Rows from block 0 of the decoder, named by matrix and row number. Each number is 200 + 40 x the weight over its row's rms, rounded and kept within 0 to 999. All counts start at 0. After the name is the row's rms in percent of the matrix's.
# conv: 3x3 conv (decoder.mid.0.conv.weight, 192x192x3x3), inputs 100-109, a 3x3 kernel for each
conv.19,100,196,226,181,213,243,164,212,177,182,156,197,221,207,227,171,172,225,210,201,192,154,214,127,251,229,202,225,139,241,252,167,165,188,235,170,177,293,259,197,166,211,197,157,207,167,185,210,183,171,211,227,159,236,164,186,137,214,220,212,220,199,171,186,123,206,162,162,92,238,185,193,201,250,193,109,160,243,231,182,209,235,247,196,168,143,281,187,263,173,194
conv.20,081,169,172,248,237,169,235,192,191,200,167,142,185,192,212,182,180,240,244,218,191,226,179,269,213,197,233,229,239,215,173,180,172,110,240,227,198,153,231,132,180,279,171,234,199,182,257,236,230,192,200,216,175,195,217,211,243,104,245,206,130,235,218,192,225,212,167,142,226,108,176,243,187,194,183,209,245,73,184,233,171,127,178,144,211,215,208,254,179,91,238
conv.21,082,217,190,190,212,204,168,259,220,169,221,161,158,221,172,233,264,171,188,217,200,208,241,224,228,148,203,209,216,116,189,164,149,245,172,150,221,218,197,197,235,256,146,162,244,253,222,218,145,213,204,241,195,226,175,280,143,220,228,120,206,236,189,249,244,252,166,212,152,186,255,271,186,253,253,130,159,291,171,200,214,236,235,120,249,156,224,197,218,102,188
conv.22,087,186,195,183,201,198,142,156,269,181,227,203,182,211,196,207,180,146,191,269,242,187,172,134,183,187,223,241,211,195,167,262,219,229,196,194,141,208,276,160,140,185,171,169,207,229,75,244,217,190,180,175,212,175,178,216,226,202,203,184,173,205,169,226,246,138,216,217,184,274,232,152,199,233,201,233,137,260,200,271,207,182,219,230,189,282,209,207,193,206,185
conv.23,096,179,217,204,232,210,238,181,178,187,220,157,309,168,240,151,211,195,207,161,193,203,192,234,214,191,180,153,238,186,157,141,177,205,259,232,235,242,187,196,211,157,252,226,181,144,301,128,264,162,205,138,130,225,232,171,207,180,149,243,230,226,202,205,209,242,199,176,124,153,132,240,180,191,199,178,255,181,205,185,181,223,220,149,148,166,224,149,207,175,167
conv.24,083,211,201,230,209,161,206,186,186,224,198,159,217,184,252,200,213,158,142,213,229,155,180,189,213,196,228,158,177,211,227,250,89,167,254,144,196,191,203,233,136,144,234,178,218,222,196,210,176,168,292,230,206,190,192,190,147,202,269,127,242,130,269,189,181,231,169,226,193,188,238,277,179,128,199,206,172,260,153,125,193,212,234,201,179,202,67,104,220,150,217
conv.25,096,210,237,146,151,295,184,196,172,199,244,163,182,228,198,191,156,190,236,197,219,205,174,174,184,201,260,199,245,125,225,172,262,231,164,154,206,188,271,209,123,235,144,246,170,212,212,191,199,219,197,216,155,209,226,249,91,347,187,190,214,204,278,157,248,159,196,244,185,230,224,205,197,293,99,209,188,256,197,199,258,194,264,102,198,138,169,234,229,237,227
conv.26,077,149,249,126,185,221,197,143,186,164,211,194,240,233,193,256,243,198,231,212,141,219,213,161,157,272,228,239,192,257,201,253,144,188,184,225,178,123,246,139,201,163,133,199,219,184,193,185,98,225,186,298,208,193,170,176,186,187,196,140,227,185,210,169,226,175,206,249,291,233,195,189,229,311,232,217,204,303,211,226,199,244,171,239,318,173,220,221,251,248,241
conv.27,105,205,244,209,191,234,185,147,224,165,173,184,185,241,192,212,197,161,205,169,208,187,192,324,153,221,245,219,129,249,197,227,163,205,150,242,186,277,230,228,220,177,168,280,180,251,189,140,168,125,225,257,182,187,218,187,207,229,242,221,185,205,190,226,185,171,213,304,198,229,191,195,152,135,253,224,140,153,143,192,215,155,197,139,208,183,198,222,195,240,198
conv.28,097,210,215,155,196,153,241,161,208,216,221,185,187,186,202,225,205,183,180,141,217,224,241,208,233,189,235,188,182,190,189,161,286,184,226,165,218,50,224,193,262,229,194,219,212,245,220,193,202,207,173,248,198,198,147,149,199,179,252,211,205,145,207,168,240,252,196,215,155,174,134,185,241,283,97,195,149,235,138,210,141,163,196,194,154,196,94,268,179,229,172
conv.29,095,176,252,152,227,93,229,133,260,190,196,209,229,184,202,215,179,183,239,192,183,148,176,230,210,202,191,280,206,256,162,240,63,145,217,232,215,189,186,200,130,278,221,217,210,190,219,213,180,130,237,219,202,172,234,185,129,172,256,261,253,142,201,136,222,93,167,232,186,190,290,142,165,258,255,266,128,175,238,196,180,192,247,174,123,143,75,355,175,159,195
conv.30,110,150,178,262,205,257,202,197,171,182,165,199,182,242,202,211,187,208,220,196,205,221,179,167,153,231,167,226,175,158,216,276,150,142,213,135,229,269,174,244,164,64,179,178,259,159,251,247,246,161,228,148,259,205,187,156,206,172,211,216,210,233,202,187,173,182,236,328,394,89,216,219,213,209,236,189,271,244,285,191,155,245,193,240,181,217,219,105,213,226,206
conv.31,097,206,200,172,109,248,230,214,167,243,203,177,196,176,218,211,234,174,192,219,192,182,202,110,219,235,277,158,258,169,207,251,188,184,214,199,139,199,206,205,199,163,211,263,149,204,252,183,180,115,183,266,205,186,225,150,250,167,165,203,170,188,261,213,185,156,198,254,227,284,179,167,165,190,228,132,158,149,148,289,245,182,237,197,254,208,235,236,117,204,200
conv.32,096,243,201,187,178,275,155,154,181,190,173,224,147,258,242,189,219,182,205,173,210,237,210,203,243,190,220,256,201,174,232,280,185,76,192,196,228,108,210,201,289,244,293,144,271,199,206,204,238,245,168,143,137,206,188,222,200,224,190,140,248,227,245,224,195,306,194,141,106,139,213,196,203,192,142,192,199,90,339,255,181,247,243,176,172,265,182,136,192,243,201
conv.33,096,189,192,210,213,203,195,211,164,154,168,196,219,273,103,176,213,195,231,228,149,178,164,189,248,180,170,191,182,223,159,116,324,228,197,213,173,176,163,217,284,134,209,168,160,193,250,147,242,192,234,166,213,182,190,178,218,211,209,233,189,233,177,116,208,208,200,225,295,170,182,166,233,156,181,233,312,117,204,266,117,162,172,254,211,117,278,175,204,209,208
conv.34,099,171,145,190,248,184,222,244,204,150,211,208,197,168,244,171,235,221,169,220,132,156,176,278,253,171,143,205,220,192,161,222,239,199,208,165,217,229,169,154,211,237,228,101,293,197,295,276,219,175,105,236,230,181,219,244,215,212,155,193,208,234,170,194,227,201,125,263,161,275,238,144,171,168,166,188,183,204,206,173,251,211,205,61,188,172,195,250,189,233,214
conv.35,080,246,175,169,181,370,137,217,202,173,218,189,242,159,263,176,171,210,187,183,206,210,239,147,251,212,182,178,147,160,228,247,121,206,170,201,174,214,277,257,206,94,194,217,201,193,162,230,143,227,206,193,219,201,155,172,225,129,205,121,179,218,278,198,210,155,192,268,70,165,244,170,204,190,201,267,172,322,257,169,220,173,304,182,192,252,211,169,251,171,162
conv.36,107,202,311,134,165,227,207,239,222,184,226,130,203,181,239,198,227,161,158,199,242,169,237,173,239,216,194,193,208,211,179,151,319,177,181,206,194,242,230,255,149,146,184,185,209,177,216,78,211,276,225,184,142,246,216,211,199,203,244,155,208,191,259,165,205,188,174,186,143,244,188,216,173,124,227,196,198,225,231,193,227,151,199,264,114,155,204,177,200,144,236
conv.37,128,215,233,188,231,76,240,190,242,197,197,196,201,236,98,275,187,251,181,220,175,216,147,245,145,227,223,156,198,273,189,243,95,205,226,256,229,194,166,196,192,264,193,200,127,258,213,152,200,187,280,212,196,134,204,194,159,199,122,336,192,217,113,190,183,227,171,118,323,220,175,188,191,224,241,174,201,184,138,223,238,168,203,199,283,163,200,206,205,149,248
conv.38,104,249,188,220,164,265,171,186,135,209,175,228,175,276,123,235,202,208,173,295,148,239,171,235,233,170,237,176,199,239,193,175,162,183,206,206,216,227,247,144,252,149,220,187,155,200,177,272,139,198,215,209,174,162,226,190,258,196,163,255,227,204,214,209,166,183,196,241,109,197,185,218,200,231,229,147,176,215,194,167,160,206,215,224,224,210,204,206,174,182,286
conv.39,118,171,231,167,166,181,167,192,241,213,232,171,170,215,241,180,190,174,195,261,174,214,172,157,206,177,225,188,188,182,225,192,343,182,226,241,166,212,244,217,179,197,195,189,240,188,200,191,221,200,233,188,206,167,230,171,211,221,233,141,244,192,275,194,222,200,230,197,163,242,241,189,187,186,236,214,149,401,192,164,261,160,194,187,204,167,250,273,219,120,161
conv.40,112,159,190,223,231,204,169,197,164,266,163,183,191,259,181,262,149,225,197,187,269,187,277,85,210,163,208,232,172,211,236,150,356,151,184,132,194,225,130,255,108,159,255,182,229,148,211,204,193,206,132,277,234,195,231,163,294,157,111,214,191,127,203,225,226,188,232,260,119,164,252,194,207,234,173,249,286,201,176,193,166,253,182,208,205,274,187,254,179,135,208
conv.41,102,213,227,174,163,213,157,192,217,209,159,215,211,217,177,190,209,191,213,177,206,182,218,234,209,159,198,203,141,181,198,89,331,146,170,159,236,185,243,187,241,110,210,197,227,214,193,204,216,167,232,156,256,203,242,261,215,189,187,202,208,213,183,204,211,210,204,289,91,134,265,216,222,182,214,243,68,211,223,222,105,177,186,201,229,230,226,240,140,192,193
conv.42,081,234,128,251,132,211,153,247,169,179,219,160,159,183,239,192,216,232,233,213,182,131,223,105,215,188,180,233,208,261,209,183,236,206,232,149,172,237,187,251,195,112,185,174,88,203,214,209,183,208,167,204,238,188,179,169,175,193,157,260,180,170,304,127,139,268,207,286,181,208,127,147,148,244,140,215,166,132,166,156,151,221,182,231,256,250,198,200,172,257,185
conv.43,107,171,243,231,180,100,200,276,183,242,205,262,176,200,148,241,235,194,176,200,172,199,196,182,211,192,182,198,194,220,149,178,266,291,228,249,192,119,195,160,242,256,136,308,203,232,195,285,170,186,214,189,210,177,188,213,201,214,180,260,286,208,154,205,140,237,224,228,284,176,200,226,188,181,186,263,131,184,197,233,194,213,240,215,216,225,151,249,221,223,194
conv.44,120,182,214,205,180,182,198,219,191,205,242,245,193,152,185,204,197,186,199,152,116,250,208,154,238,217,225,198,211,228,197,189,249,208,211,214,137,234,161,249,134,252,176,188,207,198,236,227,185,255,244,229,171,196,177,124,235,198,157,267,273,206,138,180,201,198,171,148,202,230,229,128,199,226,192,246,241,296,143,150,216,202,187,306,249,111,243,231,214,169,211
conv.45,110,188,171,195,258,133,192,196,246,191,223,201,215,245,180,236,203,231,171,261,235,213,239,68,186,224,209,138,212,165,170,186,399,277,179,203,205,262,151,167,196,256,234,203,211,153,143,256,171,218,148,202,203,170,217,214,184,177,168,280,131,219,146,195,171,185,207,167,295,270,149,233,248,173,227,172,252,280,183,186,273,170,175,264,264,204,300,219,258,137,221
conv.46,086,216,193,196,272,129,173,205,164,198,233,215,233,264,153,212,221,171,166,147,254,150,199,231,160,210,221,161,183,177,254,281,211,208,208,234,199,246,205,230,200,243,213,228,196,173,181,214,168,195,167,153,222,178,228,150,187,224,189,178,188,216,215,221,233,217,192,145,189,180,167,189,182,152,213,253,235,200,198,141,200,209,140,190,248,116,256,240,209,100,116
conv.47,082,213,240,230,152,227,189,191,164,196,176,182,202,212,192,222,226,166,185,228,175,247,227,207,174,215,192,171,228,196,130,260,222,212,178,210,185,173,168,193,149,213,170,228,209,122,209,220,223,201,159,192,212,246,203,222,270,224,188,266,141,200,179,162,182,285,152,160,222,134,177,180,223,271,214,117,209,141,235,194,224,190,145,245,224,192,211,101,221,203,219
conv.48,098,176,263,156,235,116,186,242,242,178,314,184,178,195,206,171,221,213,211,191,189,204,162,129,281,250,218,185,175,200,182,206,222,286,261,195,184,216,254,155,276,204,168,200,237,166,198,181,200,290,244,190,128,226,183,194,186,244,179,163,183,190,204,200,168,188,209,231,253,239,177,222,204,204,129,166,267,301,165,122,253,211,210,174,164,66,246,223,303,190,199
conv.49,115,204,243,186,183,76,156,211,248,233,182,198,202,210,141,210,204,214,187,167,239,204,204,235,213,138,240,218,200,199,188,153,307,243,166,304,156,107,210,218,264,213,212,205,189,231,205,188,196,190,185,156,167,195,179,193,160,233,173,232,241,207,258,209,201,151,180,222,90,230,183,190,188,200,225,224,109,272,168,215,209,177,238,125,167,196,219,248,203,136,185
conv.50,098,238,224,196,150,133,207,228,173,202,248,157,213,213,121,190,170,235,242,201,212,238,168,175,242,171,209,212,246,180,205,163,232,230,194,284,198,213,145,211,282,119,225,212,215,159,227,169,246,202,162,185,231,213,223,204,204,176,161,253,234,191,216,182,218,208,221,212,105,230,159,232,168,191,258,209,124,213,213,298,173,161,213,185,251,264,159,216,154,173,176
conv.51,082,218,219,161,238,162,232,179,181,251,216,151,213,220,218,198,204,193,169,187,261,170,166,248,207,200,189,173,233,224,189,193,249,155,142,207,181,212,216,192,166,177,209,191,134,243,225,94,198,280,155,231,181,216,208,316,208,152,246,184,180,215,172,192,233,192,197,230,214,206,251,172,207,124,101,169,244,186,226,248,178,196,164,152,234,182,193,176,212,180,249
conv.52,098,230,194,202,205,233,163,244,221,214,252,216,197,90,181,195,207,217,197,208,216,192,247,89,223,220,276,194,249,192,177,181,231,211,159,160,253,179,215,236,98,143,294,214,234,132,201,161,205,200,272,139,239,237,192,246,199,178,189,122,163,124,215,200,270,160,229,227,157,188,129,280,219,127,261,196,176,249,252,182,168,216,160,127,216,286,208,158,220,179,237
conv.53,096,219,225,189,144,234,202,210,186,197,224,226,194,143,212,190,216,171,193,204,161,231,227,120,262,203,184,183,209,182,207,253,137,306,214,173,180,218,220,200,209,205,195,192,211,167,172,239,229,279,173,173,131,204,196,220,176,218,192,222,223,191,195,182,204,149,210,287,271,263,215,221,234,221,219,241,240,287,168,204,252,171,202,303,154,184,300,159,230,219,255
conv.54,090,282,115,175,225,228,212,215,203,218,292,202,160,167,105,183,192,212,217,176,291,170,171,133,239,186,247,189,249,211,196,140,158,238,202,153,168,177,242,295,192,109,199,228,157,178,56,170,264,307,242,179,139,233,194,253,187,183,168,184,242,255,178,213,147,153,272,112,178,223,251,177,194,215,210,177,279,242,194,211,196,196,249,222,129,159,130,225,188,160,209
conv.55,118,187,136,250,269,247,226,220,171,231,199,232,169,218,227,173,210,195,216,159,188,170,293,96,219,175,198,250,193,177,204,132,209,228,278,181,211,244,160,216,203,156,194,130,235,258,166,231,151,158,243,198,229,154,200,167,220,171,246,198,143,220,170,197,234,190,186,197,222,191,276,173,196,150,204,207,217,183,195,255,238,202,274,289,204,218,187,161,216,180,201
conv.56,070,199,157,194,194,197,271,245,175,183,193,204,250,182,204,301,183,203,232,134,228,190,158,208,182,242,255,209,264,258,215,134,142,183,216,249,172,254,206,234,261,217,198,168,127,228,191,161,111,178,204,211,182,203,240,185,233,196,230,184,261,255,178,262,160,241,100,202,294,182,162,183,116,190,200,193,250,208,317,207,174,226,167,144,257,210,220,220,142,119,260
conv.57,108,225,186,222,217,118,184,210,250,171,219,161,225,225,232,180,211,181,202,227,137,225,180,252,158,232,151,186,209,168,194,223,231,168,199,123,204,199,223,167,199,113,170,186,168,187,204,189,172,221,242,192,204,195,195,244,143,177,232,176,138,201,208,188,145,307,199,158,344,187,203,172,201,232,171,253,259,196,178,215,218,211,218,231,175,186,223,143,216,206,192
conv.58,094,157,215,153,204,181,215,197,189,252,204,227,166,214,217,133,192,176,187,173,213,224,246,233,124,203,185,156,185,186,203,233,220,78,197,170,79,167,232,202,210,171,266,184,220,256,203,178,165,206,203,209,217,197,204,198,224,217,187,229,126,189,211,155,170,204,151,203,221,186,192,125,175,228,164,138,222,246,243,200,158,140,200,224,322,191,197,430,210,209,275
conv.59,097,184,213,185,247,94,280,222,250,176,130,179,174,243,274,177,160,233,217,190,165,221,188,209,199,207,203,168,200,168,200,276,121,220,253,179,174,254,224,171,202,267,177,245,231,189,223,122,245,202,244,239,121,226,205,205,197,184,221,241,156,263,172,174,199,206,186,204,367,240,263,231,180,190,185,220,162,158,199,163,256,242,168,136,210,134,344,238,146,272,190
conv.60,100,161,187,200,194,207,205,186,191,210,180,203,217,234,180,178,186,209,201,282,137,182,134,132,250,220,234,183,136,249,211,167,309,120,245,199,243,163,216,202,282,192,129,200,162,181,126,220,242,204,192,184,246,232,189,164,230,236,140,266,174,271,160,229,192,164,224,347,84,162,176,169,198,209,176,224,175,145,97,219,125,158,186,159,268,204,301,200,219,239,144
conv.61,093,213,198,187,236,223,187,186,186,211,172,246,177,136,244,227,209,182,195,233,217,179,210,157,190,240,140,170,184,237,215,161,242,202,239,209,188,303,222,254,145,219,166,205,217,176,266,163,216,175,162,260,144,190,193,242,256,125,184,140,180,225,224,225,211,223,246,189,204,224,141,198,133,189,265,154,181,203,152,198,151,206,162,150,247,190,237,197,237,176,202
conv.62,103,200,254,170,153,196,236,184,197,185,241,164,117,164,226,244,195,192,212,246,192,255,147,217,226,249,180,177,170,218,218,192,234,205,210,259,218,135,233,228,200,162,246,212,212,179,234,233,266,134,239,144,234,176,165,146,178,224,216,212,178,221,175,185,259,222,211,224,176,161,205,226,156,113,197,240,225,172,174,202,208,188,202,140,287,185,183,198,220,207,216
conv.63,082,234,281,198,186,239,205,251,222,206,244,223,205,196,182,201,150,168,177,131,143,236,251,254,177,149,245,203,245,183,191,170,234,159,142,139,176,125,236,228,246,122,177,171,197,212,166,168,246,181,241,179,197,227,238,142,267,189,210,144,159,203,201,229,171,239,146,93,252,172,157,269,192,224,242,137,276,216,245,237,179,207,221,265,235,179,248,222,236,201,217
conv.64,084,168,205,213,216,205,199,236,218,191,293,199,190,245,199,195,198,203,176,225,203,224,80,229,182,178,223,228,306,163,216,240,179,167,200,210,263,142,163,231,240,167,217,219,188,190,213,172,183,283,216,212,231,172,220,277,199,227,159,184,195,267,218,175,238,196,210,297,200,209,137,161,228,119,193,191,200,245,215,174,165,140,201,175,221,230,185,176,183,228,165
conv.65,101,156,224,250,174,252,163,249,176,183,169,162,225,175,180,238,172,225,209,198,306,215,229,183,190,224,231,206,184,162,195,157,164,176,233,213,241,191,191,206,234,183,220,170,223,179,126,179,191,281,190,162,211,223,219,187,234,221,193,135,200,182,242,198,194,231,209,136,44,144,217,182,232,242,185,173,173,245,196,168,230,225,198,122,179,148,110,291,207,194,126
conv.66,090,160,232,196,245,219,230,202,167,149,238,187,178,163,163,209,210,228,177,212,169,152,250,216,263,190,193,149,206,263,194,170,162,231,235,191,191,216,210,172,185,208,186,227,156,160,197,208,270,248,162,222,193,180,183,198,219,226,215,179,216,224,173,256,197,208,195,156,130,294,143,183,198,206,161,241,177,204,117,138,248,187,250,264,166,163,237,184,246,190,172
conv.67,090,177,195,201,289,230,189,201,224,177,214,211,185,170,296,188,147,173,214,152,130,218,248,153,217,239,134,231,162,202,221,159,202,135,129,137,170,199,200,206,42,210,265,146,248,222,227,267,169,231,180,205,185,195,193,203,149,232,229,166,219,163,251,237,187,197,153,197,257,212,269,224,218,165,110,169,244,271,237,135,151,196,116,201,150,334,231,117,209,213,198
conv.68,093,213,238,215,181,113,204,206,229,153,170,220,209,204,157,206,204,232,172,158,235,208,174,303,173,219,176,179,167,266,240,174,135,203,194,229,163,231,200,240,200,225,234,185,200,161,189,151,333,189,180,139,220,154,209,196,115,162,219,263,192,183,184,196,136,149,299,162,224,188,185,194,192,220,261,129,136,188,189,216,163,205,126,182,143,255,122,283,208,196,205
conv.69,109,193,213,173,176,114,249,172,266,224,200,177,205,224,239,180,193,163,220,213,261,198,195,239,169,191,175,187,209,113,249,242,137,234,185,241,205,174,180,169,230,324,211,229,208,194,188,218,188,189,192,194,215,215,231,223,186,212,162,186,123,236,200,197,198,176,183,210,255,209,194,225,243,172,221,229,237,106,149,203,142,207,204,192,176,243,141,204,213,241,186
conv.70,120,181,223,172,253,163,224,214,179,234,162,230,200,223,114,226,197,174,228,185,136,209,207,244,133,180,196,199,229,245,193,213,159,246,227,225,169,191,211,228,226,197,187,238,90,212,207,189,184,227,209,178,213,252,227,194,178,195,241,142,155,247,181,213,210,182,195,120,301,188,228,184,154,175,217,204,221,191,194,197,201,185,210,269,92,138,193,126,182,195,230
conv.71,082,158,245,210,163,196,259,185,230,212,224,222,224,165,192,196,143,197,193,188,176,185,184,242,209,189,186,228,278,198,168,171,270,158,164,175,164,193,264,223,261,149,175,138,187,196,258,242,164,212,168,152,171,207,232,151,168,323,318,228,213,159,178,186,188,315,170,181,185,103,227,261,202,235,184,182,137,277,253,183,155,240,182,121,166,177,182,298,181,173,157
conv.72,109,223,221,170,164,120,224,217,193,166,238,175,136,197,99,242,217,215,207,206,248,153,181,241,224,220,196,194,177,223,200,211,172,236,238,297,165,177,44,217,296,210,224,217,193,181,242,194,158,156,193,175,203,186,129,188,229,176,201,231,256,199,133,192,172,96,148,198,217,158,190,198,229,177,226,228,143,56,266,161,89,185,243,146,215,258,183,203,266,161,212
conv.73,101,236,174,199,213,172,234,156,256,199,122,249,215,135,200,200,184,268,183,275,165,243,156,159,180,226,226,192,217,235,202,235,142,260,211,242,245,245,130,204,102,290,172,272,160,223,130,246,224,216,233,147,207,154,194,145,138,166,202,336,126,194,183,245,165,175,221,236,231,198,200,235,235,231,264,185,263,74,208,191,227,256,189,158,219,242,180,128,230,268,256
conv.74,082,227,214,192,176,180,202,136,166,218,193,200,229,160,302,123,161,215,174,198,220,168,235,151,189,191,207,209,180,206,190,185,178,206,251,205,151,311,204,195,234,183,198,147,179,173,183,158,202,314,171,194,223,196,174,352,160,162,223,187,146,172,141,145,180,151,215,280,253,309,195,224,202,228,121,176,237,146,245,223,229,203,262,203,186,194,251,189,215,193,230
conv.75,081,153,151,220,186,228,142,193,170,219,177,240,186,279,155,199,186,184,199,238,223,254,158,219,158,204,247,221,250,148,258,229,135,278,209,185,165,183,162,88,274,235,216,161,211,158,246,209,131,160,186,180,244,181,218,276,111,243,197,214,213,197,128,233,230,228,199,178,207,251,182,187,217,193,94,204,154,225,141,238,198,218,162,101,224,110,279,201,255,135,196
conv.76,088,223,158,247,178,271,197,175,230,175,282,229,176,156,205,221,211,159,217,186,163,239,213,161,191,199,226,196,232,231,180,224,238,197,227,82,197,253,217,274,103,243,118,259,196,216,184,263,119,225,206,205,134,236,187,258,169,219,177,278,186,225,208,176,272,219,207,282,195,159,256,240,161,237,166,232,240,244,228,227,220,281,247,197,272,138,245,195,215,201,205
conv.77,094,242,193,206,163,258,167,218,157,203,188,176,203,208,222,197,212,209,163,149,174,180,224,234,210,210,187,219,179,173,129,192,332,179,154,177,206,194,278,212,144,139,190,247,211,230,206,224,180,219,176,205,177,157,189,150,220,231,211,243,201,196,211,183,186,178,214,173,80,239,215,181,171,251,206,224,192,246,229,165,161,203,286,174,221,203,286,140,186,212,197
conv.78,114,224,198,166,243,205,190,159,210,178,168,240,203,154,250,186,210,178,222,205,212,215,154,114,201,184,227,164,148,193,178,215,208,231,151,239,214,148,238,176,266,96,219,214,136,210,248,149,202,143,253,214,159,189,192,256,181,220,234,42,205,151,253,172,194,216,240,152,227,166,217,194,205,204,215,212,265,256,204,170,215,158,162,281,173,234,230,176,220,144,195
conv.79,103,192,174,214,256,214,180,197,180,195,186,202,188,226,280,227,172,249,205,160,174,222,168,171,201,244,233,148,205,143,228,201,268,247,215,126,260,210,239,147,180,204,208,243,173,156,200,125,207,236,251,135,256,194,208,181,228,198,175,165,181,146,204,201,195,301,181,147,323,229,222,229,237,148,233,269,211,272,175,172,298,187,196,203,150,189,233,233,229,223,194
conv.80,085,152,181,270,306,189,223,232,166,199,151,254,131,129,219,182,253,225,201,163,216,184,229,223,189,214,155,205,203,237,169,179,192,201,184,134,237,218,213,196,154,202,205,243,212,224,181,140,206,217,180,247,184,195,220,239,147,240,233,213,197,235,167,150,112,169,215,158,176,177,206,206,213,175,192,233,223,259,176,241,186,220,162,176,201,185,169,190,127,235,186
conv.81,094,194,152,257,278,163,158,178,196,208,155,183,231,185,189,207,215,175,183,133,171,209,261,174,182,247,124,162,166,191,176,179,232,211,269,195,186,231,202,232,131,171,271,144,231,196,147,254,160,244,221,156,212,231,212,185,208,254,172,182,233,244,172,210,176,256,225,196,216,105,164,259,196,255,291,160,164,215,200,191,178,221,238,148,175,212,145,239,198,164,182
conv.82,099,212,223,175,167,114,236,186,221,200,220,211,148,139,264,203,203,207,188,253,190,180,196,224,248,125,188,202,239,238,202,176,247,108,246,152,184,235,145,134,132,208,219,226,164,242,234,122,294,196,257,176,206,180,155,232,112,233,204,183,255,157,223,146,199,192,174,190,141,200,256,197,182,170,203,239,214,218,169,175,189,229,230,168,205,198,185,250,206,220,179
conv.83,110,237,116,205,201,322,144,234,157,185,174,218,176,148,243,203,222,163,224,209,187,174,253,193,184,148,241,182,227,178,173,182,287,224,175,204,212,178,305,194,271,153,179,237,157,212,265,202,151,182,116,206,227,210,179,222,115,186,199,167,196,205,200,227,234,194,220,227,38,179,178,238,167,169,267,170,187,57,187,217,171,214,202,184,267,212,245,182,210,225,260
conv.84,096,166,220,177,198,196,210,266,258,225,232,191,199,234,135,271,248,210,178,180,197,200,143,280,197,265,140,194,168,207,170,171,145,252,193,118,236,157,203,139,164,212,233,209,268,207,246,191,143,264,215,204,129,175,196,225,167,193,219,262,184,196,171,210,202,122,202,272,223,268,232,88,165,257,252,200,105,338,200,200,171,173,198,213,196,168,182,214,238,204,102
conv.85,091,238,162,185,190,187,184,254,231,156,225,195,195,198,186,233,197,194,250,247,191,152,212,200,203,150,212,116,255,170,179,296,142,233,190,175,230,140,199,206,192,207,241,222,256,126,163,246,230,183,244,131,161,187,174,224,141,153,170,123,208,184,210,201,244,185,213,190,196,246,195,194,162,226,152,230,250,254,262,205,208,248,154,99,186,224,209,240,152,191,163
conv.86,106,203,189,178,193,154,213,187,224,193,211,161,204,264,189,228,161,250,196,245,246,248,170,110,151,204,186,201,140,242,197,199,262,142,213,208,240,192,243,192,193,177,158,211,222,177,217,220,173,200,196,197,232,173,193,173,215,226,144,345,195,197,197,133,209,204,160,256,180,143,204,241,220,255,224,241,198,183,206,194,127,198,178,203,216,210,306,256,189,230,218
conv.87,098,185,159,258,189,284,178,234,131,196,168,199,225,163,212,168,231,193,189,151,157,196,198,344,145,214,211,215,226,167,143,205,163,236,181,197,216,248,117,124,201,263,193,233,200,211,180,224,248,195,195,207,243,178,230,212,142,185,238,91,226,203,192,221,209,215,182,124,231,141,251,167,167,220,217,193,173,167,181,191,260,213,175,161,133,217,81,167,213,177,183
conv.88,094,216,268,136,218,227,202,75,208,232,167,179,233,217,197,185,235,220,233,166,150,197,212,151,172,203,226,299,218,204,193,218,179,190,195,230,155,238,203,225,179,244,227,228,203,183,172,199,214,215,261,198,144,263,154,189,289,179,186,194,240,175,194,195,229,219,208,275,182,260,203,220,263,160,203,210,211,176,163,190,246,168,179,311,143,215,209,205,186,200,210
conv.89,086,151,209,203,187,234,251,212,180,211,205,203,158,236,187,198,194,200,175,230,294,123,208,119,236,176,233,231,195,231,169,242,169,225,170,219,158,164,188,238,284,271,164,209,138,224,184,206,250,198,262,208,175,163,107,239,247,159,180,221,246,232,208,198,206,220,155,227,272,364,125,164,199,168,202,195,258,167,176,206,204,216,178,176,292,151,297,223,184,168,25
conv.90,118,182,158,216,184,315,232,219,153,180,235,207,188,162,199,259,210,145,176,172,152,219,331,202,225,172,213,196,265,243,175,272,94,202,147,125,197,230,250,230,244,180,216,199,195,161,170,175,165,194,190,191,206,205,197,248,229,191,199,99,216,216,159,226,218,171,195,204,27,199,225,221,162,237,216,244,240,99,204,183,155,209,201,178,185,240,172,224,206,258,234
conv.91,097,237,185,245,265,147,198,177,229,169,210,181,172,198,229,197,219,188,215,177,187,177,199,153,201,253,173,237,188,202,232,222,231,218,171,183,198,224,170,277,149,236,197,213,247,147,210,257,184,185,196,186,209,208,193,190,164,226,222,111,286,180,224,186,222,309,211,137,188,197,234,205,223,222,141,210,165,236,260,171,231,185,181,236,215,258,130,159,220,171,203
conv.92,112,192,219,208,179,166,238,184,227,182,179,232,181,180,162,172,194,258,206,222,202,178,183,118,303,200,155,207,200,146,212,195,218,249,248,135,195,213,59,157,134,147,257,166,298,163,207,227,241,189,185,189,233,258,190,229,231,99,208,109,204,157,224,207,156,256,196,286,305,188,257,196,213,216,211,270,246,243,231,167,172,212,160,173,208,169,161,143,194,145,249
conv.93,081,247,189,180,186,247,184,219,205,211,219,199,235,167,230,185,192,194,166,154,214,226,212,241,177,216,180,228,160,151,291,224,217,249,192,162,169,176,352,181,214,235,260,186,137,156,240,209,190,185,126,267,159,211,212,201,176,164,231,154,228,209,172,208,248,215,193,192,155,206,213,133,174,199,237,207,215,209,214,175,194,182,169,146,302,204,127,220,239,183,182
conv.94,114,216,159,198,188,268,195,178,218,201,205,190,188,188,249,161,130,202,242,159,210,148,212,175,275,207,147,214,194,200,162,183,345,227,221,196,143,140,217,210,237,202,224,167,238,200,180,202,185,311,137,236,179,238,172,203,247,187,200,130,241,193,172,161,198,219,199,166,128,245,198,166,212,226,172,234,179,183,243,225,195,239,234,205,155,172,207,209,202,231,183
conv.95,093,202,177,184,210,278,144,214,103,274,185,184,216,233,213,158,197,200,233,187,252,151,208,248,179,229,190,205,218,180,223,217,183,140,186,162,193,154,235,174,206,100,200,202,195,196,244,236,186,206,178,185,219,200,195,233,183,132,246,115,145,235,252,193,239,238,224,236,194,140,209,198,188,143,289,183,179,333,253,191,209,192,227,145,219,219,180,141,147,194,209